From a checkpoint of a small self-supervised image encoder: widths [96, 192, 384].
Rows from block 5 of a small self-supervised image encoder, named by matrix and row number. Rows with one number belong to one neuron. Each number is 128 + 32 x the weight over its row's rms, rounded and kept within 0 to 255. All counts start at 0. Numbers have three digits each. After the name is the row's rms in percent of the matrix's.
After each neuron's rows are labels from the 100 images, of 14976, where the neuron reaches its highest value: "strongest on" is what is common among them. Only what is clearly more common there than usual is listed. The data: photos with spoken descriptions (Open Images, Localized Narratives).
# fc1: MLP up (model.blocks.5.mlp.fc1.weight, 1152x192), inputs 64-127
# fc2: MLP down (model.blocks.5.mlp.fc2.weight, 192x1152, transposed), outputs 64-127

fc1.503 100:087119095118155107122123132094081183189142064189150125145165139134129108120099083142139114139075156168105121079131160158102140153116133149085078092138143102109176102075154150135144109126131098
fc2.503 089:154136150114123174156131095123091113132112117157154081156152130208151137175196173113133166121153203117128083148131172082132130161111160154119122089133126162099095054097187121154166071046145126
strongest on: text has "sky"

fc1.327 105:073141112116119149123235103093080162143123109176189131127131086106116138099187060146107170175112208153168109112178127088123148103141119148102115040107155128153120114103174116126179118138177134
fc2.327 095:071122175127155146121087127166102115154091155080200127121096150161172165087154201073144156127156110170113147117151138135156147161154150148124153086155189122036131130189178076100133210123170148
strongest on: text has "sky"; text has "buildings"

fc1.115 161:108112139176167133188132138134150119170191057098155094139161160108154124139117170138133094109095108121073139097154055071118140123112104179097134144111151135156122146135134146168091121128114156
fc2.115 209:093176174077113104158111121165080123124096134147143087121090095099135188131115145076129162126173125088087115091152159159156123174135092164096078154172125129145189120073166146132094184168100140
strongest on: text has "table"

fc1.750 112:132120110154189153163130088134105074198163097129183084144118133132095130123119162155131074099102136115117107095165102110147116121188201148100162110144156132135119133108088123161096127143115136
fc2.750 105:052166165080138096116116103142095145100139113165096090151088205125116203116177135087092152095138130113153082142138136147130166187088124162143112157121112062108153080118156135172113126127075172
strongest on: text has "table"

fc1.474 094:146139159099128178156156151146103128162145166097150144132132128094127139103172162174134128118108163171145082147139068138069122098161163152152048102117146142121131135148073148120152108135083129
fc2.474 092:081177175183093157135144168118095157139212156108104081088102129176175163189144124146119143091108175146195100158157126082158123163104171087154155096079136150164155085112130132053122147157083133
strongest on: text has "table"

fc1.541 105:064169137122168155135117109132113094170146147153174141161163096162151115068079100138168145120151173140148125128114146138092131083103125133104099165097168114144183139141056170133132155069151134
fc2.541 082:126096092163147113107107143108110134094114151138163152096151124107042186046131136147080102136132159167067146129135150134091101131132115141114088133107130054131211104139103137099172154115170127
strongest on: text has "wall"

fc1.186 141:131131129204163130160113131083121122199168071073161067154129131161139157076097149140126126104115117152116110152163047121126139170104150176076131120118104113151091122145094179164093099153131125
fc2.186 159:075161148106143119130117127113103145087100086143148095148090117187179183092186161121113184085126114118156143107126159128133113197132110117100097109118154129147138107085180119153139116137095151
strongest on: text has "wall"

fc1.737 082:097125021101114098187145118221122125167113108158173117102089086067124111114149073135143142153170216142148103113153076131105080070175139182110083214136111074163114137092150115127166110152116149
fc2.737 072:122146147169050142134093144115173093117099136110090112136168106124121109195183123156080137084116153089178113142124161068106150099135074093100137082149081122131094122068112071115105102145091076
strongest on: text has "table"

fc1.230 111:145136109153176117161169159107076115173120060158125179063173123109195117097132121169111124130165172101089138117158144119111130115125150140074110174093129145187182125095169170095140103171157119
fc2.230 093:111110171116101090066160128132081170111150146160137145146135069142067188098162180111127131132144205104118170119118137100079138170199128176141109156103121163157131103115150089145173119125129125
strongest on: text has "sky"

fc1.506 097:147082133154140207132151095064101138176160078146155121108145151141112142098081090151095135182151157163128086095154126089108114102103099137133126107126124132120128125114141125127060135097145150
fc2.506 087:099111113094124124106050086080061124119112124138146103134132134146153156101166173187143162093161163192071128109105062106113135133131136142146129168165101159161162114080169082108138152136148077
strongest on: text has "dark"

fc1.393 138:103145135169188105120152114102140129191172059114176075155149120152120131102094159135131142125076085094113101089147065116086137152133136194115161138116107168120114087128127168174070112152116159
fc2.393 146:083182090104122108109080168143095124115114123131112081116130124138159177090154174150109180099135113105125120108121181136191163163090139071117095150159138137131155093071184144189122133118137142
strongest on: text has "table"

fc1.728 082:135158137136106144093172162147113100175161081120153177157112070131060149075163121160158150126142133145107178150155070149086131147070089140102163152155113093108125089107087134130124115132054127
fc2.728 082:124128161107077102145141086120177133194174103053138173131092135103176128184115191104052119114086127128131055128080089065132115145157105141158089108147149088158177138144123116137067157164110116
strongest on: text has "table"

fc1.36 087:071091135174100194134078122074167168192165096090178076175114143103107112095137116216161166135140128128111112087167108090123148088091142172160128131120149123120144120132115143138125091078084149
fc2.36 093:087105127120148080136102117144057168132126086111147064099108100119137110040125171102167154136185142164098154118138153126118113089154134095155121120130185111112149098131169108135139120151093105
strongest on: text has "dark"

fc1.702 111:097155118090119147182174176090067163148144121138159174124161111162106186094126135096107180158160114128164159186126135136116127118152108129074116107129092118103105101152182112201107109159149098
fc2.702 104:109085105154115116143148147106114168159111109120100133179133158122138138144160164151134172113107094170167157154172136113135125128128171050159115145106143205164109154166165066191133155090108147
strongest on: text has "sky"; text has "grass"

fc1.734 128:097149103118175123155116108116127143174139091123167123132107078157200140094157185163137137119053142170110083114144100111077161140181135109077132157108162163202105083120156143131097139176113173
fc2.734 133:106134165095096102108112129145114154085042121119142105133145111117124170103106129044112112144116089116076095086154150186120151147094093166091108126161113106070176136116157144143096111207111165
strongest on: text has "wall"

fc1.629 120:094118134144133119141228117106142098158204140125135124179184068139146126105120110155140165124153151135093189119139110101129121113097101183109155162147148143172161144083122155115054131094124088
fc2.629 124:186112126158064088113142098112160144176151120078099152105109100141104089076130133171112085102095159211119165204092118098126121078149122129114145113135103119130138174141097109093134099082138138
strongest on: text has "black"

fc1.363 111:154112139169133141173167073075145090149143068046144114109166130128076170070111154113125099132128128156064125088154133113114109160090110149122139104154147138144113128113053114114114150132072121
fc2.363 113:137153150088108096106117055170108214107162098113097081145132102190151131064133167125117159093125134147154182115117150104115187120104107147128118110132111112172123106087191119149086108211143130
strongest on: text has "dark"

fc1.104 137:075171143118180134134132160124078113117160098116137116165180106141165126129125134147138125107073150136148121163119054148073128119174052129142146137143112150145152168098123149121142126129077180
fc2.104 147:179156170123121097129131097093116094075113102157116117145072140065112119161114086097130098177144109122107069117153096152121144098083076170119092124118114114122131173130087142137124165137082141
strongest on: text has "wall"

fc1.386 091:094121164165170140122095108120134078109154090118107094126115101132184123118146121108130162105079099136075149138163106154118154117167137104131169158091135129113084126111125143137095148139100142
fc2.386 093:094136168136119124154145130106154134066114119198138131179140130096124099104084131116154049116119074178078075153168156094119170112151127127092090129197102122159103132041126143150071186089132126
strongest on: text has "table"

fc1.232 113:126130090153133134165150111121170158171129043097118107200144180147103144137124133160136137131089065152107137106162099076112191123093111205055141127132117144150160074127164114142060135098130140
fc2.232 110:030193132081149088135104106097103140124097152158049085138143136126153134151134128098157160060151143061156147054068114159157158170106139102145133105150176158134142100074189153215124150120129147
strongest on: text has "dark"

fc1.610 092:097118141147140127122186142190108142126151126136119132106098097110166120116138154150128174117150154130100164086118123130097177108148127078086170133135153087091155125118180189074102119118179186
fc2.610 099:102104097053143101112066123184173126125137141182105197130201135156150188071118153099134207104125124127052111119089161098123161167157149106120145189111189185146116119111072166148155079087157108
strongest on: text has "sky"

fc1.587 105:121133183115110179169159097094098094129127183127170121134176156099132095154098104162163151196133137079165105145174110094126129108120127079074109167146130119128107102109171168133138122115080082
fc2.587 108:113102078123124072137140139149125168108103070093143154208136163108143110134101109134130161182191100116085127117145132113161130090104127141158186031169159097099118138065121112162108162109126152
strongest on: text has "sky"

fc1.404 081:170120112079126177152123146108141186137155132130116130087142126156171133141105100137140095139138142081105125157178099146097133118125150098122078132057210155128138085127170163148091116119070071
fc2.404 086:147131163107134093144139176168114154048162097123128109143144169175096130140121136139125154181154082100191097134164088140118099155060177143136111124121120097131184113151122165194115128150098171
strongest on: text has "woman"

fc1.113 145:084152146150150156155127139120101111110138088125164131154144132105183131111082127133123107119080121160159137143164065130063153112146054165117091176104155153160149172155114170145175127142047160
fc2.113 162:143161176129130118154130174164110102068085127172113108170090148095095074147132096090093120161183084136156119122162102142114162074107109127107090087104100100154162181124139122122090114167084126
strongest on: text has "wall"

fc1.187 073:099126128144096176146082156144114112107091119102102118145116132142167133117116136126145222145156182118132161217091110089176183187103102128160135126143146202143155115150118146142144067191117140
fc2.187 084:077118134103079126156147128123156151131076156103131123118175109159089133095102131192140158099101149190098113150109112099113147128128138114203125139108137084097095104128119063097158138127109114
strongest on: text has "table"

fc1.311 101:136159124142113178121157105092101150194110075131163138082157105153114130070178132138102164146128165095129136119160147117109117147094103153062142104138115100161161118095182163112165097180129142
fc2.311 102:146090152104141132133143120114141150169070162144156075153100164140101090113116168081099096179108192196097148145146120151119125169115110128160158147119121146095132099149068154104132174176151154
strongest on: text has "sky"; text has "buildings"

fc1.343 090:126113128136115170122155093159143037135143137134155168109132183076091086118090119115117166173131133159089177090131153156170175089100124135113116142089111129162081120181104156140083142122175183
fc2.343 085:100125101125108158143138138122158160140141141154095114157139170094075157186127125106154106040186132055143099135131145108115170145145113150153122115114118162140078071083113107167141149124105086
strongest on: text has "table"

fc1.14 088:118120148101108181127123145118147118142112158116150096121111144092146136137125160167160137138134151136143168138185123145042182151114170144119085173113144134114202170151126103121149078170105136
fc2.14 086:063147124112084125154120077142081141088151147123106181160205152119165112141094097137116084165115138093170132175134154116067119175147184090077114112127109151187138111104143115117149184100074140
strongest on: text has "wall"; text has "table"

fc1.51 105:116170118145132147112137150066106156133118083088176145169152202106150148139088120133071089130132133112100130149141072113119151149076065146055150094078121123106153050118156093166079118099145156
fc2.51 106:122079164126179064118100093131083160059140139111063116120109176167130114114139152144150143086084157153108149090091110105139145176115102141165123101112144157150147173151118078107149134080172113
strongest on: text has "dark"

fc1.116 097:066094186129155069126135157156038124161139108129145123118148096106129163099132066118143155192090198095119123114128121126162065110172163154071082100124130105102127155132142147133168133214112129
fc2.116 092:126124198150179151143109130119154128075132102097186106080116145122168032114134145078106134146156103139119155175122131154137115151094115164090154144098115180090130122146122129110166171160146176
strongest on: text has "sky"

fc1.218 091:126127120139113167103113118148103156211086148135202130150151175100155208042119137168131140185160153150091104137125151134073128057088106133138120126120069079131115074062100160144125127138117165
fc2.218 090:090118096094163077121052084118045160124086140141120116142114130087156131124104120115157112155168164126182190113132113153160126171112150118142189191216133117131182130133079100119117071141114158
strongest on: text has "dark"; text has "guitar"

fc1.338 149:107118127171164146128136126093118083137186076117163087126167153117156149150137138161142147149064148126092120118111040121064203115108109192125150119148146130185137133154082133167126117116094156
fc2.338 147:091142145112146150144139104166075113069127066140125089121050136135147119100145162111113133161140081115116129075137116179132127120125113139136067120139121111132167145108127149148085135163068161
strongest on: text has "table"

fc1.62 132:154101129112106116117142080152113149109090077176131137084152130052123106162096070154083172189133131086163122141160158085128119158131078169117132085193117129084179170106149143111167147104133124
fc2.62 139:158112093121152066157119152140130154151092183107151132151068146115076087131154115109125092211115154155086192140152098136074089096134061165126146143129094136079150181118089087069124145139145143
strongest on: text has "black"