From a checkpoint of a small self-supervised image encoder.
Training: adamw at rate 0.00059, 3200 steps, batches of 128.
Data: trained on photos with spoken descriptions (Open Images, Localized Narratives), 203450 training examples, 2.0 epochs.
Rows from block 5 of a small self-supervised image encoder, named by matrix and row number. Rows with one number belong to one neuron. Each number is 500 + 50 x the weight over its row's rms, rounded and kept within 0 to 999. All counts start at 0. Numbers have three digits each. After the name is the row's rms in percent of the matrix's.
After each neuron's rows are labels from the 100 images, of 14976, where the neuron reaches its highest value: "top examples" is what is common among them. Only what is clearly more common there than usual is listed. The data: photos with spoken descriptions (Open Images, Localized Narratives).
# fc1: MLP up (model.blocks.5.mlp.fc1.weight, 1152x192), inputs 0-63
# fc2: MLP down (model.blocks.5.mlp.fc2.weight, 192x1152, transposed), outputs 0-63

fc1.747 109:509444464480504452540498446538595400411524543502621499520467445495441516564507456515479505478520418441529500475501544563450479497472480417446405561586506452467572608472542519432511543525467509
fc2.747 108:565497474511441443542577437537541483464408472482624514539530470440575446580584464483550533497481559539580479457471559521548516432607502487504572552555476464537425447442438530431518490559555578
top examples: text has "dark"

fc1.588 069:473514562423528541560619509499436516483419611573522438458492490449516439458463524493545544584462461519510490403456430437574449402461579365493510436502515527442501459542502527437557436353437445
fc2.588 087:483569561521465537548445526518477380443602514496490527470511536489572469487641528429491531523567474476424449471514519489428465549491569541588509466435527463432426464488463435540483466546405552
top examples: text has "wearing"

fc1.503 100:421410493472504337486539484534493399495489489474455557456458511433502449521434468496535545566564524505571421494467397577488622443459491441471477557466555506443525520534418495409460505504539380
fc2.503 089:544425476436495457530454477475505561452526514504439511502515470504466461588496490432500552427501484541462571617459571456539586508484527460522540461402424579548478508509469481444483469625448522
top examples: text has "sky"

fc1.508 089:448508520510569473544594506596535537488487526604522505512534519459536522466465508483496522447365504547447462502424508486513547537529545551435521547518552509544482547521545506535517382530563582
fc2.508 095:407459434529577456566469386541520478434521458469496571452481489542465454544579619537577529449474542489466572464504458408486546418590446439527524531550475516494484491443442597465509536502535457
top examples: text has "man"

fc1.689 071:463468441426534441525534539463483629470491481468507526484451454586512515461526427450459561489585468473463406535483567483521456452512537520500545477634525505476517424502473507433400556491550587
fc2.689 082:484442526523518511400562454482506589502619592520445495513465463459418546592479384464415568490518482549429407491499518578464402464546515468447515468478493401513586498527485406498522522524516609
top examples: text has "man"

fc1.233 124:559487517405548499515475442540563377566443506531549449432469470534441485520464471511438543393539435498525525528444578570437459472474471470509392372509557430514502496468456498568451498509425470
fc2.233 123:497541452481441474542564532459595494525514519532511436506490424496493528592563396487482473452516474611585571547389505557523551537576478529487531511482468493492424522483422488474488541613551480
top examples: text has "dark"

fc1.587 105:581577495494555429504477472536439462603465533549559495386495479455457455614525424520533502488485485544502405521476515473490487476423513529535421559465483407458430464453483519549527577527504496
fc2.587 108:489569485398512436498555548489536446474454495501532494443592495480530500527573514496520503443493500514459453417455531613515528527466513459474595585499468511481417561465540574516550488494460549
top examples: text has "sky"

fc1.259 137:474522520443487444516540486480553422508588528578524509592495571469574492492447516573422541617500514418548485430562482508496518550503514550501429506514478482549499545549528451483406521469453464
fc2.259 143:482520446511547522485543507508533394510430498466477490469421612495514413576547479560534488432536559376523529390531494507480499526535485496563541533493506504444507432554543558563637409579455553
top examples: text has "person"

fc1.536 100:503561597520454550576523481452532480539552522541528561556514501529596390494436473535492563461514541430530464453450439492508512562479658512485498551547527477466525515519514504478433519546541565
fc2.536 099:441477490446588533472402508530414487480507549571470466510466534577440617424530501513493547483567559550533570435526489530560444497436554420496449555455454499484521420539493515516574537376513476
top examples: text has "black"; text has "wearing"

fc1.284 065:511585535530500407484559504461432511510388440502571494419513495375501535457545485547493511554458573506393349447465430513553523424565535423507557498517485590525500523550492472402456430457480523
fc2.284 076:553456491625498522455554492460527464462544488536544607507482504528500467510579426608500544498511516518522511415529485503411479446533522517455468508475510476513465545519521449526491489471473525
top examples: text has "standing"

fc1.584 114:569511530388500467543557445603436405542409501542568453439471528453443555479492556563562545505525505496536559506536561531536511436488496507435508436511551560474567463497517447501537507522461448
fc2.584 105:524495506535494569485436476407557509578458552536433418450474462560606554552449460500485460473560529470493594516496597534631455560531494470482482497533499474507502496503564407623467432569531595
top examples: text has "woman"

fc1.361 134:437476519445493440507577485491511452480494485558543460560466518434521454515474478549477521544498463384478505407511462488487459492474503588471456593532587548485520559514544430528447513505417532
fc2.361 128:514348420546525470521483500518543431446508447505539515471477511519526451681581470472520527474564564414516547440488444493474553529511494518584499575537494491509432469491471518551604484528431552
top examples: text has "person"

fc1.154 115:435554425471399496494528508447534555543515606520484481505593499449486419510433509476462473509542444497551373565404444585526508597471549477519504575449491473564488539479532411469421545476515437
fc2.154 103:498470506598490417526507502474436512498483539602511495473535456572453398376453432400363555526565429491481470451498507491529520467549510448532480503486459410508459471514470571439432461491502399
top examples: text has "black"

fc1.163 104:497405454496489440484499487515505457418589607573533532470503544508530536538519526501517515526480471530551434470437509541461510484497486478522476436532525457587476547462576483429489581468522529
fc2.163 091:496512463437517438347400499424430570510538375486442556450603421410554519481502487571493564493560395476471421518507448438476416511489488621406447473488560480443576466555487536470427491425478589
top examples: text has "black"

fc1.230 111:428436539494476536600459469483437415593483485496462493493456500406508504591408505428446451504531416442563484529518456608566505559434546425440396569496514540534469518505520438479486561515555485
fc2.230 093:553422537548426478501524539433521490475474493491522551562499512593527547482534402435497515378533447507510550530484412425535571423427510522399538581466500452538572542475485477473468507446521522
top examples: text has "sky"

fc1.139 103:461472552469477539588471506451516504504473462538520558518540462478541499485486567407553577450519491473533482525445497496472492543529464474440445494432572521560476396508505400534504481483568482
fc2.139 087:506552507466437467585519544418497533616501543462467477491439465362543504462522493572484434472447466532485565457545570572562448490479433444467525509503462504474378538473495440548428575489558539
top examples: text has "man"

fc1.188 097:488580492564498531506444546473569455455557403578551525532477612495489372634470450522539501450483555501594432530498524437447505521426533525430364571516508590561546582463519467386525521579442512
fc2.188 090:452460500450583537507556493499552531470481504462585507463512471550624542543573466483424472444509473549546489533460391538475438491482554495457521479586443431578473544541518521411549441467531411
top examples: text has "wearing"

fc1.327 105:507554452487515489478574544421560462523543552575578453478539436543547531533447533535536556471593398519576429553419479534510594483435509387463469589458519511442500507539472508443507471535541500
fc2.327 095:522501452420464468452475416528529503533344465566535517517505532445494466413543551508470572463524466558476507493510481409497493496435383496498509499518544427527469525458476526474595516531453465
top examples: text has "sky"; text has "buildings"

fc1.390 099:439492496379595474616594497432489563489486518617523485479530462377531525475490456596496520537437548607473539492603501403450507415445522571460475523532529416509484509562474427540545436473530484
fc2.390 090:473511476595465571540450522498569483506456498462398482514565487429431467564626421591524513408489535488483532366513542477495476557464515440515477537499477509455535429501515591519510456522466555
top examples: text has "black"

fc1.742 099:512525524442503504599477359530575427460451475633542465619484475515541533542390507553533493624524522508526555467513485523529428614469464526426509569547523533562443503452540467529509473523557452
fc2.742 092:511500476517549544577463474455481400446522541518411473518557479594504510549498425516517462437391538555513493497550520531465554537568542391520582538537490534551561547504539445522396518481411514
top examples: text has "woman"

fc1.109 106:399493556475547497540489473585526397488491482545615417516530505521465445546485441502559507560531489370575488452559543511450515505452492413374462515436563543475524487445516544459533446476507522
fc2.109 119:367478517549489514482490488421452505571548574470474408552499434622492576441439424425482496494481516534629589562425494547504479595578551411498434561587509431534531539591537534493439602452553484
top examples: text has "dark"

fc1.497 091:521527524485498527543508429455514476443481518540475495444461454475453527473394515512571546513400510487561424517490483380512563561446523444465506438585519554492498473514451529616490447462522573
fc2.497 091:423425447500552559446501407483546489421488518491486542448531577517547474456484601522614516517547551401469442434480408524464488515644482451527557510548385553454453504534562521545536453485511535
top examples: text has "sitting"

fc1.506 097:525582536502507411500491497488513363479485515536614452499497545440397448570444480550519546480517510473560493559573538549397512427491426494391345415615522433463444568482595477451499473506420566
fc2.506 087:468541519499523482537555564484592569540524522535533412562512485513527542522519467500440496481572527493514560532392571489475455452542553431453498532526472416478459511504487483545537512420678509
top examples: text has "dark"

fc1.116 097:511548611459552445506532528443465575522460507537527543455457449550490411574482502445530561505528476533549472582467473518619511580478395388492387532498465521536460568435519507405523461557504538
fc2.116 092:409458493403430610424473547527481540482534514567450561527427534476527496432541489494535433504518454445476542502510491561460457572459470436437624606430507453528596469498536531499489474468512524
top examples: text has "sky"

fc1.401 106:477490534493499452501528483537507444452491532620577432420522510470423497528450513511579517524475453529472444494500465464490467455454503455403490491519472432422499451438483485425477517523489507
fc2.401 096:494519501461492505492490554531525454444526519513566465457545543507450474399548498379448521450530464506473421436525461422483576452444473419481479617488505516565478507445568512517461468558533398
top examples: text has "sky"

fc1.24 111:420576547464504525546508544483497440476600568595573490573445504556536366496462556514461531482482470441538514423491584542493483515468540453500469445474440578456549462509531449467518490476472494
fc2.24 091:542454398472543512477496470516555495457477502523524550503493465517513533542381443538452481520589445386445520475487492557456529475572484547477476560527496589455476527524509478506527500502384524
top examples: text has "man"

fc1.737 082:524504549514456433514520510505455500465453472551425529448470589456559489548510484425494550404451419476520462576515529335450483503425576472544484422577497542460465506528527510559504552447504535
fc2.737 072:499549450532505452452531480501529559494550642540562421534461490498485494446512561533579531527547534488589421454411524580487508604549504539421501462410392479451422484451523483540531490452602497
top examples: text has "table"

fc1.44 155:464483477462493479557507448536578400464515549540528496513524500443527469588479483510515510573497535433489520392532454512460475533467544524499449546511535541452525566494560510453504520458412537
fc2.44 176:516516431541495474504564458533583423434553423511532557477495581483473499586533444516561507382467536425566506385515450498435534513526430492602547567480456473482455454443505493518501433551452490
top examples: text has "wall"; text has "table"; text has "wearing"

fc1.104 137:507537461446558439507509499454543426518608530497549509543460538440561447479429504556385519536497520407557453395517483506553458540461498584511466572475504454533474554531516421488443587480470439
fc2.104 147:469544408587468478526546458534505451439457389495537544482488582496519416537488426589534480518513552454460514433544522520418465515552489456564537516469453523407487433565555537533574449575458594
top examples: text has "wall"

fc1.610 092:489535544470508452542517531456470500600510500514491596501470600481524450531546454534534575620506515489530394524488460544476612455400519516555344478399514465425529578608452398486452548355538489
fc2.610 099:493479505424495540512503515420497534486549556472501601599554441405528430565491526528528455448474372510454425472483481478417487480532480520547582473460464524388469440498560515436502455492484566
top examples: text has "sky"

fc1.72 067:440553556521435467539523524492468491497466561505512447521536443486576418537550553561493536514559574488457542526429489515572491417491409576488542519439526492506515550482541568515570438482532500
fc2.72 089:571519488442482509512474489536605505430483477513538561512451494483492403510469527516450461466533441449474488458527436521532617585501453450546497559373591555478477521483460601453516512553496447
top examples: text has "trees"

fc1.251 116:461551498497495411529483479511488481536520442475514434434511524511467535611409504455473490528380523478493479542523490483440522442467431529432460553550478510479407486509586487474488411592346585
fc2.251 119:573446462396454433544538420583558473375506558478452468572556467474501504564507538445512516464507389511560438520405485444405530454550557503536609538492442473541458515371426471444484489513530447
top examples: text has "dark"

fc1.266 081:523434494428528548507419434501466526545516585486445476500519549478484490544523484465483443562472341492515457567550518495477487507448562488436565491488475469402555470540543480501530523504507553
fc2.266 090:529567554488532506432547485531618482548602537543464445459410551471518418484504516424497495488535523505568516502517562493475487498457452515466533509498459499569448574516450390572477530485555501
top examples: text has "table"

fc1.346 085:525503470513537533491540554551532428516422475563498483520507477478571550488489473473558516437454353569397486572460444486526623426455436441485475416560495475414591429482510487469481437514499523
fc2.346 094:555454521473532540485496559575533460489530471477524447456520496538527512594535454493354555508522410438403515514568480456547460507541448530530532495504571496570536531472521544516478494515408578
top examples: text has "holding"

fc1.363 111:506530437494538427554541503481582552520562531569569472511497477447446505622419451571584493580444461522560455515517397518439556480477475511447553583619552566534511502539582429453533457577424538
fc2.363 113:562478590495524415610443417466556490448459491481530544576528506484453492574581511445513604520494441501550493504405401503465541533530511477516472580448464384568464520443552485461430587453506509
top examples: text has "dark"